{
  "model": "image denoising autoencoder",
  "dataset": "aerial photos of the United States (SatlasPretrain)",
  "train_examples": 101725,
  "image_size": 48,
  "crop_scale_min": 1,
  "horizontal_flip": true,
  "bottleneck": "denoising",
  "downsampling_factor": 4,
  "encoder_arch": "vit",
  "encoder_norm": "layernorm",
  "encoder_norm_position": "sandwich",
  "encoder_activation": "silu",
  "encoder_mlp_ratio": 6,
  "encoder_head_dim": 32,
  "encoder_fused_qkv": false,
  "encoder_bias": "all",
  "encoder_qk_norm": false,
  "encoder_parallel_block": false,
  "encoder_dropout": 0.05,
  "encoder_inner_norm": false,
  "encoder_moe": "expert_choice",
  "encoder_num_experts": 8,
  "encoder_moe_every": 2,
  "encoder_expert_mlp_ratio": 0.25,
  "encoder_experts_per_token": 2,
  "encoder_shared_expert": false,
  "encoder_patch_size": [4, 4],
  "encoder_conv_stem": true,
  "encoder_layers": 12,
  "encoder_width": 256,
  "encoder_positions": "rope",
  "loss": "mse",
  "latent_channels": 32,
  "decoder_norm": "batchnorm",
  "decoder_activation": "gelu",
  "decoder_widths": [32, 32, 64],
  "decoder_blocks_per_level": 2,
  "decoder_block": "basic",
  "decoder_attention": false,
  "decoder_upsampling": "transposed_conv",
  "residual_init": "none",
  "optimizer": "adamw",
  "lr": 0.002,
  "beta1": 0.8,
  "beta2": 0.999,
  "eps": 1e-08,
  "grad_clip": 1.0,
  "steps": 8200,
  "batch_size": 64,
  "epochs": 5.2,
  "lr_schedule": "cosine",
  "final_lr_fraction": 0.01,
  "warmup_steps": 410,
  "weight_decay": 0.3
}
Rows from block 6 of the encoder, named by matrix and row number. Rows with one number belong to one attention dimension. Each number is 128 + 32 x the weight over its row's rms, rounded and kept within 0 to 255. All counts start at 0. After the name is the row's rms in percent of the matrix's.
# v: attention value (encoder.blocks.6.attn.v.weight, 256x256), inputs 172-255
# proj: attention output (encoder.blocks.6.attn.proj.weight, 256x256, transposed), outputs 172-255
v.65 059 [ 91  82 180 150  98 149 109 161 162 159 101 118 152 193  45 108 133 154 119 163  90 133 102 145 131 113 143 117  63 144 126 124 131  72  97 135 106  96 139 128 194 132 207  75 114 176  82 143 128 102 144 107  71  96 128 104 118 166 146 111 172 132 117 140  76 119 181 109 150 117 121 128 160 144 117 155 155 150 108  84 175  87 107 130]
v.66 055 [136  83 116 150 152 151 100 147  87 128 123 125 103  87 110 107 103 154 107 128 143 153 154  49 147  77 125 135 159 153 102 137 150  76 152 114 142 164  58 122 137 173 126  46 235 198 167 141 160 102 100 126 113 106  67 183 169 116  85 142 117 116 153 138 104 188 120 145 146 113 145 173 111 144  88 145 117 148 112 167 156  98 192  81]
v.67 061 [171 181  99 130  61  80 122 116 114 126  98  90 167 116 142 186  96 133 139 115 119 146 152 121 104 130  69 135 128 141 154 104 155  89  77  84 163 158 131 161  26 170 105 153 167 159 114 137 135 131 102 128 109 160 131 145 105  78  98 148  68 107 113 124 113 120  67 161 121 108 127 134  91 101  88  80 168 108 134 186 127  92 140 126]
v.68 061 [185 164 119 139 115 134  89  85  87  94 147  80 129  91 164 130 139  94 108 161  97 133 159  67  94 191 100 175 116 111 165  98 102 169 102 151 126 176 132 198  66 153 115 167 156 120 153  83 106 166 118 143 145 137 159 142 145 128 145  84 132 169 106 165 115 136 127 162 138 190 101 146 106  52 107 138 182 138 184 191  83 122 108 109]
v.69 060 [132  94  78 124 125 106 146 105 144 127  87  86 104  46 156 117 132  99 109 184 137  27 109 141 110 154 122 109 192 179 104 148 116 172 114 142 130  88 130  95  85 118 130 125 133 153 141 121 106 172 125  76 141 173 174 123 133 142 110 159  64 110 155 137 144 144  99 183 126 154 129 124 143 127 108 113 142  99 147 181 150 187 142 144]
v.70 055 [129  96 117 144 148 115 146 115  61 116  89 186 110 183 145 155 141 119 142 182 191 153  85 140 109 121 142 104 119 153 137 129 155 119 179 127 162 130 183 133 128 130  93 124 147 163 193 141 156  73 160 101  90 121 105 114 153 143 140 170 112 127 116  83 183  84  52 163 150 119 130 148 110 157 123 130  80 151 183 132 111 110  81 136]
v.71 059 [137 170 104 134 134  52 151 123 134 133  58  77 152  48 172 138  86 113 114  98 124 109 109 153 135 135  96 115 136  87 149  74 132 116  97 106 146 113 111 104  98 119 176 114 149  90  93 156 155 177 151 123 164 132 168 173 156 114 133 101 151 149 152  85 139 175 132 135 155 135 129 116 104 169 229  67 114 115 177 116 104 160 146 157]
v.72 082 [222 145 105  94 148 103 152 157 133 118  96  78 173  51 143 192 188 149 119 115 120 136 108 137 104 169  94 170  39 187 124 121 130 123  89  79 140 114 159 130  85 114 125 233 165 125 156  81 144 155  92 112 134 115 121 164 138 134  63 143  81 108 147 120 132 141  85 113 116 132 140 134 108 111  65 130 164 123 128 195 166 144 101 102]
v.73 056 [166 171 126 130 147 159 169  88 152 125 100 149  92 126 151 116 179  93 115 155  88 130 158 111 141 208 110 132 159 158 173 176 168 150 147  89  86 187 157 116 154 115  50 118 161  83 203  81  88  64 111 106  84 136 166 124 155  81  74 121  97 148 146 149 132 119 137  91  75 137 127  82 113 135 135 149 108  88 160  88  95 124 119 132]
v.74 055 [118 137 102 157 177 118 151 143 178  85 114  29 110  86 131 139  68  85 148 103 171 153 102 129 133 157 127 144 147 116 141 134 104 142  69 115 154 111 119 106 124  59  99 187 159 107 133  84 105 127 106 130 123 110 107 208 120  96 136 176 107 184 138 109 160 142 150  51 143 135 142 161 104 137 130 146 162 186 161 106 152 131 172 135]
v.75 052 [ 44 152 170 160 156  81 160 160 117 153 148 103 154 145  92 139 118 148 163 106 148 146  92 148 114 115 167 151 114 108  90 127  99 162  95 120 169 121  88 140  48 101 141 106 166 146 117 110 134 151 159 102 127 143  89 107  94 153 166  69 244 157 148  81 152 105 124 124 190 107 133 129 107 126 163 132 178 122 125 115  96 213 128 156]
v.76 057 [144 144 145 117 114 176 117 126 133  72 112 126 161  68 137 151 164 134 130 105 133 186 123 160 118  92  66 185 115 150 127 150 125  68 105 156 178 128  83  84 101 138 112 112 106 130 144 130 141 100 152 178 137 181 126 118 125 129 129  96 131 136 115 108 108 218 166 139  99 166  49 112  99 135 130 169 147 122 134 140 101 194 168 110]
v.77 059 [125 194  91 130 121 102 166 131 134 116 101 102 214  91 117 137 149  91 100  88  93 100 141 179 129 119  53 115 143 141 146  63  83 112  80 137 110 130 117  87 133 142 101 137 168 100  92 149 112 140 122 116 173 113 157 136 129 173 141 109  88  96 111 136  76 142 153 109 141 175 164 122  86 151 155 114 154 115 147 111  95 185 156  87]
v.78 058 [158 116 172 168 114 132 137 103 156 176 127 119  48 206  86 145 115 165 170 103 114  97 203 132 103 108 116  68 112  99 134 151 144 166 149 150 152 117 173 161 124 153 114  71 143 194 153 143 114 164 121  94  91  39  80 130 126 105 115 145 102 144 136 127 135  84  59 161  94 116 136 178 127 126 153  86  87 161 137 101 129 128 123 111]
v.79 051 [156  83  97 143 150 108 100 163 156 140 127 169 145 120  88  99  55 146 144  91 129 151 136 134 124  91  51 137  71 106 127 122 174 131  79 112 118 112  95 136 106  64 156 160 171  83 119 120 209 153 190 115 129  90 181 110 148 158  66 118 114 155 109 168 116  34  43  94 112 113 131  87 122 101 104 114 175 181 125 112 146 148  70  96]
v.80 061 [ 93 165 155 120 113 128  83 161 146  87 110 190 168 135  96 133 117 132 115 165 131  77 134 130  85 138 116 107 106  69 149 140  83  76 117 158  43 142 119 159 125 130 130 120  99 134 116 159 152 145 110 133 168 128 179  82 178 122 184 133 138 183 139 120  80 155 223 132 145 133 141  78 160  72 113 163 152  69 114 148 198 129 160  87]
v.81 058 [119 152 148 100 105 105 143 124 177  89 117 190 128 127  77 131  62 140 130 137 121 172 135 155 148 140 141 106 131 139 116 114 159 141 161 150 127 121  94 145 150 120 105 102 135 124  82 128  76 128 153 173 122  80 137 137 127 221 139 114 131  88 120 119  92  85 160 151 135 128 148 114 174 105 128 191 115 121 184 130 105 124 123 155]
v.82 058 [ 94 164 135  91 119 139 127 171 144  71 188 109  93 152 194 119  88  95 157 105 142 137 160  98 200 198 139 137 174  97 119 140 123 130 127 137 135 135 179 162  97 161  84  94 137 115 160 123 115  95 119 143  86 155 147 177 163 128 125 147  95 129 161 124 126  76 172 162 122 170 122 161 158 184 164 122 124 119 126  96 129 116 131 130]
v.83 060 [157  95  94 120 138 160 126 176 145 118 113 136 134 111 113 119 113  95 165 152 135 115 162 113 166  82  71 108 124 166 107  94 165 143 133 139  85 202 126 135 110 126 136 209 166  99 206 132 110  96 128 128 108 134 123 133 142 146 111 111 107 124  93 121 120 131  63  74  79 185 110 108 163 113 120 112 101 103 140 180 143  57  66 116]
v.84 063 [ 93  88 118 123 147  91  73  85 147  93 125  41 160  72 209 113 130 138  69 120  94  93 109 159 126 188  82 133 112 100 156 116 134 123 102 156 139 122  97 116  37 110  92 129 113 114 133 130 136 155  72 130 146 173 130  98 137  75 111 179  93 106 148  85  77 148 148 172 127 191 170 133 114  90 115 152 100 133 130 151  90 199 135 132]
v.85 058 [133 142 168 137 134 107 129  84 161 126  58 122  84 145 111 103 155 143 116 193  99  91 119  99 130 128 155 164 160 124 182 154 120 180 142 107  98 154 137 138 185 112 155  66 112  96  84 130 159 139 159 155 155 109  82 128 149 140 118 123 147 108 168 128 120 122 203 123  83 145 133 174 186 113 125 133  84  88 155 108 135 149 134 136]
v.86 055 [105 139 107 143 146 137  66 190 131 176 136 201 107 157  46  93 132 124  83 157 137 103 104 194 156  80 172  94 173 124 143 145 120 100 126 148 104  91 138 158 176 126  91  99 104 103 133 163 114 151 122 178  80 105 105  95  86 126 128  87 117 162 138 111 195 147 149 155  79 160 194  70 124 184 137 174  91 144 117  90 175 118 137 158]
v.87 056 [142 103 133 152 167 143 158 101 118 172 104 171 133 143 180 138 138 142 138  96 140 160  80 158 142 107  93 143 177  96 156 145 127 102 171  88  53 106 165 149 192 128 170 118  93 117 123 119  88  54  61 166 115  98 129 125 117 150 122 124 132 107 155 121 146  78 155 145 156 161 117 198  72 102 110 162 150 142 117 101 177 112 131 155]
v.88 069 [108 152  86 119 139 145 159 149 117 131 102 143 154 122 172 156 137 111 117  88 142  89  87 109 140 141  59 201 147 166 127 121 155 113 135 117  83 146 145 165  98 124  86 171 175  64 143 135 172 101  79 138  87  91 186 118 136 153 107 201 102  98 134 150 146 115 153 121 118 140 151 130 103 118 168 139 171 142 173 132 149 111 114 133]
v.89 074 [166 205  94 130 136 124 119 183 131 173  89 140 167  95 130 127 133 148 145 152 109 101 122 173 125 174 100 151 148 183  95 126 203  87 119 106  73 117 183 128 125 110 117 186 145  61  98 151 148 146 142 127 138 150 147 143 128 105 149 207  72 114  93 157 105 125 107 119 105 111 164 112  93 146 148 164 150 128 133 154 171 121 115 111]
v.90 054 [135 105  98 146 124 177 135 124 110  71 120 159 113 143  75 138 131 154 178  76 152 140 127 105 150 112 149 112 154 125  84 100 130  99 117 156 129 129  95 123  85 156 110 134 128 187 126 113  87 140  94 119 146 163 113 146 153  97 135  30 159 174 171 108  89 130 145 164 112 162  80 182 114  90 157  99 147 150  64 101 117 103 141 133]
v.91 059 [107  79 104 158 166 114 130 158 175 179 103 188 143 168 118 150 133 103 167 179 100 195 186 144 155 121 105 142 147 143 139 113  83 178 167  64  77 119 148  86 141  78 138 155 131 175 115 132 133 165 166  98 130 100  92 135 138 105  98 117 174 132 126 129 149 101 157 150 101  86 102 164 107  93  95 135 138 127 170 107 144  77 134 127]
v.92 052 [149 148 108 126 124 146 178 148 142 132 159  76 126 117 197 113 172 174 145  72 116 161  77 163 150 147 162 129 173 157 130 106 172  90  89  87 140 110  83 119 121  95  82 126 133 127 166  89  97 138 113 123 109 102 138  53 142 140 182 155 105  95 148 152 111 115 101 146 219 123  98 153 150 166 174 135 131 162 159 170 102 143 162 105]
v.93 054 [134 195 101 110  74 109  77  93  88 133 132  50 137  90 143 108  90 135 112  94 131 148 129 155 154 152 173 103  48 107 109 213 151 151 126 118 141 177 115  96   9 158 162 154 117 175 116 154 142 152 139 137 162  78 157 104 139 147 107 149 163 144  95 107 136 148 131 103 163 138 130 154  94  67 102  95 133 156 137 154 125 122  77 143]
v.94 081 [135 122  48  82 178 114 167 116 134 157  64 153 158 108 158 108 101 150 135 117 131 170 146 141 122 161  26 166 108 137  96  91 145 124 134  50 129 146 193 123 133 142 110 152 213  94 184 103 131 113 135 119 124 130 190 146 119  70 101 165 105 138 139 155 126  70  62 117 137 126  98 113  73 154  90 147 168 137 137 155 108 105 126 135]
v.95 058 [ 80 184 191 124 140 131 109  84 102 144 144 173 103 187 153 112  67 140 114 131 156 145 128  97 163 144  95 137 132  91  97 142 148 122 136 172  86 179 149 115 151 111 129 159 113  98 153 173 108  66 156  98 179  83 123 123 113  87 109 150 120 106 178 136 109 127 154 135  91 215  83 119 129 152 170 119 126 156 117  40 132 137 166 132]
v.96 057 [170 121  89 133 141 136 142 136  87 110 151 124 105  73 187 130 152 120 117 108 124  73 126 149 171 113  79 174 157 168 175  74 110  86 136  99 120 158 135 148 117 141 103 148 145  77 127  78 124  88 182 204 158 154 130 185 184 150 143 141 126 149 122 116 147 111 132 122  96 212 146 128 133 131 174 142 134 171 145 146 145 157 134  88]
v.97 085 [182 140  58 140 153 105 129 140 128 135 124  89 138  75 137 185 124 169 109  54  89 147 168 112 123 148  73 143 123 147 111  84 138 117 132  91 150 181 178 136  66  92 133 211 150 139 154 119 110 169  96  71 151 142 164 144 107  97  80 125 107  81  59 130 127 133  86 150 102 129 153 140  48 111 116 182 133 168 167 169 116 154 109 120]
v.98 059 [152 122 122 144 168 171 164 147 164 166 116 120 144  50  95 167 142 111 169 119 145 112 107 116 127 168  94 118 109 122 147 121 169 109 146 108 122 100 115 128 168 149 146 206 117 111 131  84 175 132 110 145 153 131 131 113 167 104 172 168 123 119  85 109 108 200  70  95  79 159 121 141 148  99 128 146 171 142 178 134 147 146 121 129]
v.99 051 [136 127  37 151 148  76  96 210  79 140 162 142 159 141 150 120 137 178 127 154 153 155 157  41 137  76  64 131 130 134 141 111  99 110 199 133 117 155 110 134 180 135 132 168 132 122 146 136 126 103 113 117 102  98 102  97  68 186 126 189 145 137 107  94 144 157 100  69 125 141 120  97 117 124 104 129 148 114 120 133 134 108  61 177]
v.100 087 [ 65 171 180 142 108 124  89  94 124 115 143 107 161 148 143  78 126 122 140 133 135 136 123  94  92 133 172 119 159  82 158 167  71 141 129 157 119 137  89 147 160 129 129  63 133 213 122 142 119 125 160 156 150 124  71 100 133 152 168  98 193 144 125 139 123 103 149 154 135 185  92 114 171 113 153 140  92  88 119 148 124 150 154 124]
v.101 063 [151  92 136 142 110 156 187 168 147 166  95 167 113 107 111 153 124 177 188 120 124  96 160 132 142  91 115 110 112 162  76  78 174 142 151 135 101 130 199 137 178 156  86 161 145 142 132 170  88 128  75 105 110 106  80  97  58 118 132 165  77  88  93 146 137 141 106 197 121 122 104 114 110 140  47 101 143 192 133 116 124 138  93 131]
v.102 058 [127 130 125 137 140  81 158 103 107 117 130 136 111 151 110 155 173  58 103 158 124 136 116  71  84 145  74  53  52 119 175 138 174 144  57  70 126 147 154 119  97 141 124  83 125 184 174  96  93 180 122 144 102 211 110 119 166  75 146  92 113 105 134 110 103  90 145 132  87 124 114 134 137 141  85  93 145 131 107 154 135  91 162 130]
v.103 055 [129 170 152 150 125 112 130 168 106  77 142 133 123 119 127 125 167  92  94 167  98 111 170 129 162 112 145 136 115 125 109  97  98 138 137 176  89 167 118 129 118 180  89  94 121 113 131 136  63  86  90 167 161 136  75 127 126  90 160 133 159 184  84 129 125 128 170 157  88 141 115 153  91 174 153 147 106 173 115  29 151 108 104  94]
proj.65 074 [153 142 132 123 197 172 136 139 135 138 151  77  99 105 145 165 141 122 126 127 107 119 113 144 118 126 110 130 128 114 123  41 124 122 136  66 104 131 137 133 101 134 115 145 145 201 147 134 129 112 130 115 109  31 148 199 124 115 108 143 112 131 137 135 151 127 122 127 136 137 131 124  97 123 102 120 183 146 124 124 128 147 134 135]
proj.66 023 [110 106 153 131  85 128 140 145  99 139 132 108 118 143 131  77 151 138 125 113 134 188 133  90 132 132 154 140 116 178 142 211 198 135 116 164 135  93 120 165 126  95 141 125  96 109 121 133 134 109 113 126 188 152 133  73 129 182 136 143 146 133 116 116 126 120 152 111 110 131 142 118 127 117 151 116  86 142 125  96 132 129 171  97]
proj.67 128 [110 101 122 150  62  90 132 128 125 122 103 166 138 150 117  83 134 143 118 129 133 138 140 126 130 135 137 131 121 123 131 217 145 139 111 181 166 128 119 132 143 127 133 107 118  66 122 112 119 136 135 144 140 224 115  52 132 131 155 117 139 135 127 113 123 122 137 136 130 109 127 123 157 116 161 132  61 134 133 123 134 117 131 123]
proj.68 048 [133 114 124 152  36  80 131 134 135 138 119 167 144 151 109  82 133 111 110 150 135 126 127 124 112 135 156 128 126 134 141 179 153 156 114 171 168 111 112 143 125 111 157 109 119  65 121  95 110 143 137 139 141 204 115  44 128 136 128 128 127 149 125  92 103 112 154 160 124 121 120 137 155 122 155 123  55 128 132 119 153 113 122 107]
proj.69 047 [125  97 135 118  56 111 131 119 122 101 112 159 141 154 105  82 135 146 119 117 142 145 150 129 128 152 134 140 110 117 140 211 133 151 110 165 158 133 109 134 143 131 142 131  94  52 134 120 108 137 107 132 153 224 113  37 128 134 161 120 138 122 138 125 116 135 141 116 108 102 118 148 153 123 149 127  67 145 121 121 143 135 120 104]
proj.70 030 [115 131 123 134  74  85 122 104 162 123 103 140 144 182 130  66 141 106 126 111 147 117 159 124 153 114 159 135 127 117 164 236 118  95 135 162 149 144 101  98 158 135 145  72 107  97  94 135 112 165 136 128 169 233 137  81 156 100 168 114 153 135 113 125 126 101  99 168 148 142 140 133  90 150 119 134  93 140 105 104 119 114 143 100]
proj.71 079 [106  87 129 158  63  92 142 126 121 127 121 157 147 138 115  93 130 135 113 127 141 140 131 129 130 135 146 130 130 128 129 204 139 139 121 170 167 123 118 122 148 117 130 128 112  73 124 103 117 134 140 142 134 223 113  84 120 116 148 112 148 143 129 118 119 129 139 137 131 108 129 122 154 121 160 123  76 128 117 107 141 122 136 118]
proj.72 159 [107 102 128 153  67  92 139 121 132 121 109 161 131 145 115  77 135 132 120 134 134 140 138 134 116 131 145 126 121 120 133 224 149 136 115 179 171 134 112 129 145 128 132 109 116  64 118 115 112 131 133 145 144 215 110  52 123 119 165 125 141 132 130 113 118 123 133 136 123 106 123 126 154 122 150 134  65 128 130 119 137 124 135 117]
proj.73 111 [105  98 124 145  65  91 140 119 128 115 106 152 140 151 128  78 124 137 127 123 142 142 134 127 126 131 143 137 129 116 134 213 143 139 111 164 167 123 113 124 146 122 133 108 109  63 110 108 113 142 138 144 142 226 113  63 119 121 163 121 142 128 126 111 120 117 141 136 129 110 118 122 147 124 152 122  73 124 127 127 136 120 135 126]
proj.74 078 [103 102 120 144  50  91 136 135 123 102  93 174 134 148 130  97 136 134 116 145 137 123 124 129 128 139 136 137 119 124 132 236 152 134 116 177 152 124 104 132 141 123 125  93 128  76 110 103 117 136 126 144 140 222  92  41 126 130 146 106 139 121 138 119 116 114 128 134 131 119 113 118 147 135 155 129  74 129 144 114 127 123 123 121]
proj.75 059 [148 142 125 128 207 168 110 133 139 140 141  91 137 107 140 168 137 100 125 121 128 120 114 123 118 109 101 150 124 132 130  28 114 118 134  79  85 133 131 140 105 117 130 154 131 202 143 138 156 113 135 127 103  35 151 185 137 135  99 127 119 132 136 138 122 126 120 134 126 136 122 124 101 137 111 132 183 115 135 129 111 137 123 136]
proj.76 028 [102 100 126 181  71 102 141  95 145 160 112 167  78 147 125  86 125 130 113 141 130 151 155 130 155 144 141 120 102 102 147 172 167 131  80 189 122 132 105 117 144 117 124  84 117  52 151 140 119 149 102 170 154 255 146  65 135 102 149 102 163 115 131 142 113 136 124  97 120 121 111 115 146 116 137 136  59 114 169 122 139 133 165 122]
proj.77 045 [121 117 133 142  72  94 127 118 132 114 122 186 148 168 115  87 109 130 109 134 134 128 152 108 122 133 151  99 132 125 132 204 146 144 112 174 137 129 113 122 122 127 105 105 109  62 126 106 131 120 129 146 147 222 131  68 108 123 141 149 136 156 140 119 106 126 130 139 109 100 149 112 151 114 145 133  79 127 108 124 162 108 123 130]
proj.78 040 [101 104 131 131  60  56 122 122 116  99 106 158 124 157 125  93 118 133 150 122 141 106 140 126 127 126 161 105 139 119 154 209 138 131 122 144 154 113  87 134 136 130 121  76 121  76 110 120 135 114 139 102 146 229 112  84 140 114 144 137 145 137 103 106 119 115 162 131 147 131 139 139 172 149 134 111  46 117 148 119 125 114 114 129]
proj.79 096 [107 100 129 148  70  81 141 129 115 133 111 164 135 143 128  89 144 144 119 124 142 133 139 119 122 139 149 137 132 114 131 207 142 142 117 183 150 124 105 127 140 118 121 115 114  63 117 100 125 146 141 154 143 207 119  57 122 128 155 110 144 139 122 110 120 130 142 139 118 120 122 120 162 134 150 132  57 131 127 111 128 126 137 105]
proj.80 084 [143 157 132 113 196 155 106 124 129 146 136  90 123 122 127 169 120 120 142 126 120 119 116 115 136 126 110 132 126 140 132  54 109 113 141  77  95 131 145 126  99 146 126 143 134 195 140 152 141 126 117 113 113  45 156 182 122 134 117 137 125 121 120 125 135 124 125 119 139 144 134 132  98 138  93 135 175 124 122 122 122 124 121 131]
proj.81 055 [135 139 121 115 185 172 115 122 120 129 168  89 111  92 137 172 132 117 123 104 108 123 130 154 128 118 127 124 118 114 114  53  95 131 140  89  81 121 141 105 111 129 136 141 151 170 132 136 118 126 129 121 114  26 131 187 140 126  93 137 117 131 142 149 153 114 124 124 142 146 141 140  96 140  86 123 161 116 133 134 109 132 121 147]
proj.82 019 [119 195 106  59  76  84 134 166 114  94 100 113  76 106 107 119 126  95  59 113 137 123 142  99 160 162  81  75 179 116 137 113 186 102 131 129 105 144 116 122 140 115 141 165  98 112 133 155 146 129 162 131  95 123 132 133 161 115 128 116 169  88 173 126 201 135 148 184 107 127 136 135 100 135 162  74 156 143 116 141 159 111 147 119]
proj.83 072 [114 119 138 138  83  96 142 126 119 126 103 163 142 161 125  87 121 151 111 128 126 147 134 130 143 149 141 126 113 119 124 217 135 149 115 172 158 127 111 140 149 121 150 115 118  81 118 123 123 132 125 154 159 224 116  64 113 128 161 122 137 139 126 111 108 119 133 132 116 114 134 128 159 131 146 119  81 134 140 121 150 118 140 126]
proj.84 020 [113 100 135 168  77  93 155 108 125 143 121 163 148 148 114 100 203 125 135 111  69 181 137  98 104 123 166 123 124 115 163 233 174 172 119 157 160 112  70 136 116 115  87  98  92  88 148 150 121 127 168 158 129 132 169 107  99  89 169 121  73 123 181  75 162 147 135 161 115  57 114  76 195 176 141 167  76 148 163 116  91 158 132 144]
proj.85 135 [153 156 120 112 201 167 121 129 133 143 151  95 127 104 136 177 134 115 135 125 121 124 117 133 128 121 107 131 133 133 120  43 114 124 141  79  94 125 142 124 118 128 121 149 131 194 139 151 140 112 115 117 107  33 143 211 134 130 101 132 117 122 131 144 135 128 119 125 134 148 126 126  93 132 108 138 190 126 127 135 125 133 121 133]
proj.86 101 [155 148 119 117 176 167 120 131 124 125 152 101 121 109 131 184 127 125 134 124 118 118 111 129 129 123 106 131 139 140 119  32 102 127 147  80  86 130 150 115 112 113 133 138 148 203 145 149 143 111 129 108 102  34 139 203 116 140 103 136 120 120 129 141 140 130 117 121 128 144 140 127  95 132 100 129 176 128 136 136 123 134 135 133]
proj.87 027 [ 85 136 135 176 100  45 134 106 155 142 110 178 134 146 126  73 123 150  98 137 122 110 132 158 141 154 159 125  76 113  94 163 140 160 142 186 162 124  90 152 119 130 126  74  87  86 124 114 133 150 128 169 167 198 126  64 149 137 146  86 104 120 127 115 142 126 127 102 138 118 122 142 154 129 154  98  80 123 110 138 102  99 139  89]
proj.88 124 [109 102 121 146  64  86 136 131 125 122 117 165 130 149 117  83 135 139 118 130 142 141 137 123 123 137 138 123 120 121 134 228 137 137 109 181 156 130 116 130 146 131 130 110 118  60 114 109 113 132 136 143 156 228 119  57 130 120 155 117 137 133 126 118 115 121 132 133 124 116 121 126 155 129 150 128  84 130 126 127 144 126 132 114]
proj.89 145 [103  93 127 146  62  92 135 126 120 126 108 158 135 146 121  83 140 143 122 131 141 139 139 128 123 130 148 130 122 120 135 221 142 141 116 168 175 121 118 127 145 131 124 109 109  67 125 109 116 136 132 138 145 213 121  40 123 122 161 119 133 141 132 115 131 119 139 130 126 115 125 131 162 127 154 126  71 126 129 126 144 126 132 120]
proj.90 050 [149 138 130 119 193 185 109 133 129 134 141  98 108  94 133 160 124 114 127 132 115 131 123 123 127 112 109 137 110 146 124  34 100 109 169  91 106 136 122 124 111 142 123 146 144 159 156 145 125 113 105 117 123  45 146 202 132 131  98 138 133 139 101 144 127 123 136 128 127 152 138 128 107 155 104 149 180 130 129 138 119 123 126 126]
proj.91 063 [134  91 125 142  56  98 124 127 110 113 113 169 144 153 121  98 125 133 130 141 124 118 141 138 135 139 134 119 135 111 155 213 141 136 107 164 159 133 115 118 159 122 117 101 110  70 110 107 114 146 119 152 147 218 121  43 133 113 146 120 152 128 129 117 111 137 125 119 128 119 106 125 158 127 163 126  69 134 135 131 141 133 127 119]
proj.92 076 [116  98 128 148  53  96 148 134 111 113 111 167 146 144 114  82 127 121 113 135 118 153 152 125 136 141 145 130 117 131 138 208 144 148 106 174 172 128 130 131 146 129 133 116 112  57 116 106 104 136 128 141 149 224 118  63 123 105 158 118 133 139 119 116 113 114 138 149 129 118 133 137 150 115 153 129  80 134 127 116 130 131 134 115]
proj.93 045 [157 169 131 113 206 177 137 120 139 102 140 108 130 105 138 172 119 113 130 138 112 124 128 125 143 107 131 142 124 121 107  31  96 130 151 100  88 118 156 121 113 109 129 128 149 178 125 148 143 109 134 106 111  59 146 179 144 124 104 141 116 127 141 156 128 129 111 119 137 123 103 125 109 157 102 134 190 142 139 127 129 141 125 142]
proj.94 145 [109 101 134 155  74  93 137 118 124 119 106 159 132 149 114  75 131 134 121 132 139 141 143 127 125 129 145 127 121 117 143 224 150 137 117 170 168 121 112 126 144 135 130 112 115  59 115 110 116 144 139 137 152 211 120  61 125 132 153 121 143 128 120 119 122 118 144 137 126 116 129 124 157 124 158 123  73 127 128 116 140 122 129 115]
proj.95 074 [144 154 138 102 206 170 125 133 138 143 160  88 116 101 147 182 133 102 129 121 114 116 113 143 136 137 105 137 142 137 122  66 106 119 136  75  87 132 141 143 110 128 120 155 147 200 136 157 142 114 127 120 113  20 141 203 127 132 111 147 123 114 134 141 125 131 132 127 147 148 125 119  97 125 104 134 207 135 117 144 117 131 120 140]
proj.96 092 [114 106 118 158  55  79 134 136 127 116 128 158 147 148 127 100 132 138 118 127 135 130 144 127 116 128 139 134 129 125 140 206 138 122 110 183 174 128 123 117 160 130 122 106 114  65 108 102 110 142 143 140 141 228 121  59 118 125 155 114 133 130 128 116 129 121 136 134 120 115 120 121 152 125 159 124  82 137 129 130 143 127 129 120]
proj.97 163 [ 98  92 127 152  76  93 138 124 122 123  98 160 139 149 119  73 127 136 115 131 138 140 138 128 120 135 148 131 123 116 128 217 150 126 116 175 173 119 113 132 140 124 135 105 120  65 125 111 113 135 136 147 151 217 115  51 122 119 159 121 140 135 129 119 117 118 133 133 119 115 124 123 160 132 148 121  58 124 137 119 142 125 132 122]
proj.98 133 [105 103 125 142  63  91 134 123 118 112 110 158 134 146 118  86 131 138 117 134 139 134 137 124 123 135 141 130 118 119 125 209 142 143 117 172 178 120 121 134 145 129 131 107 119  69 120 113 116 139 135 143 149 214 110  60 125 130 159 115 138 131 128 120 121 124 143 132 126 113 130 131 155 134 167 132  65 131 140 126 136 122 134 117]
proj.99 102 [ 98 100 130 137  50  92 137 132 118 126 119 153 137 140 134  75 132 130 125 118 139 129 140 130 135 127 139 134 123 118 130 232 142 139 116 166 149 126 112 116 142 126 133 123 116  53 119 115 112 139 142 131 144 214 119  57 128 129 150 126 138 141 127 114 129 125 124 135 120 110 129 122 160 135 153 124  73 124 131 118 135 121 143 125]
proj.100 182 [162 158 130 110 187 170 115 135 131 138 151 105 123 109 142 186 127 118 133 125 121 119 117 133 125 121 112 128 136 137 120  37 114 116 140  77  90 125 145 126 111 134 124 151 136 191 135 148 145 112 114 112 107  45 143 201 136 134  98 138 116 120 127 141 135 140 119 120 132 144 130 130 101 128 105 127 194 122 125 134 114 132 129 132]
proj.101 112 [ 98  88 128 149  42  85 139 128 126 110 101 159 136 149 113  87 127 128 114 127 136 134 141 128 134 132 147 126 123 123 130 200 138 137 115 180 156 126 113 125 149 130 129 113 125  59 124 103 116 140 131 147 150 213 119  48 124 123 145 125 137 128 125 120 119 133 129 134 123 117 137 124 171 122 162 133  80 126 132 111 141 127 128 123]
proj.102 057 [115  95 129 140  62 114 147 133 129 110  97 159 136 140 120 117 131 134 113 133 137 126 137 139 121 134 149 124 121 120 143 224 145 156 115 184 155 143 133 150 143 142 124 126 105  70 129 120 127 130 141 134 144 217 123  57 130 134 141 118 147 131 137 105 110 123 137 135 117 127 130 124 156 128 162 114  87 130 134 132 141 140 119 114]
proj.103 061 [149 150 137 106 177 168 108 133 145 129 136  91 124 106 129 166 132 105 131 120 117 122 116 124 136 130  82 136 125 139 128  31 107 107 151  94  97 126 127 121 117 128 126 139 142 176 134 167 143 119 129 104 122  39 143 207 124 139 109 141  98 116 132 149 154 119 130 110 148 141 142 126  89 137 108 145 194 125 137 144 109 137 121 155]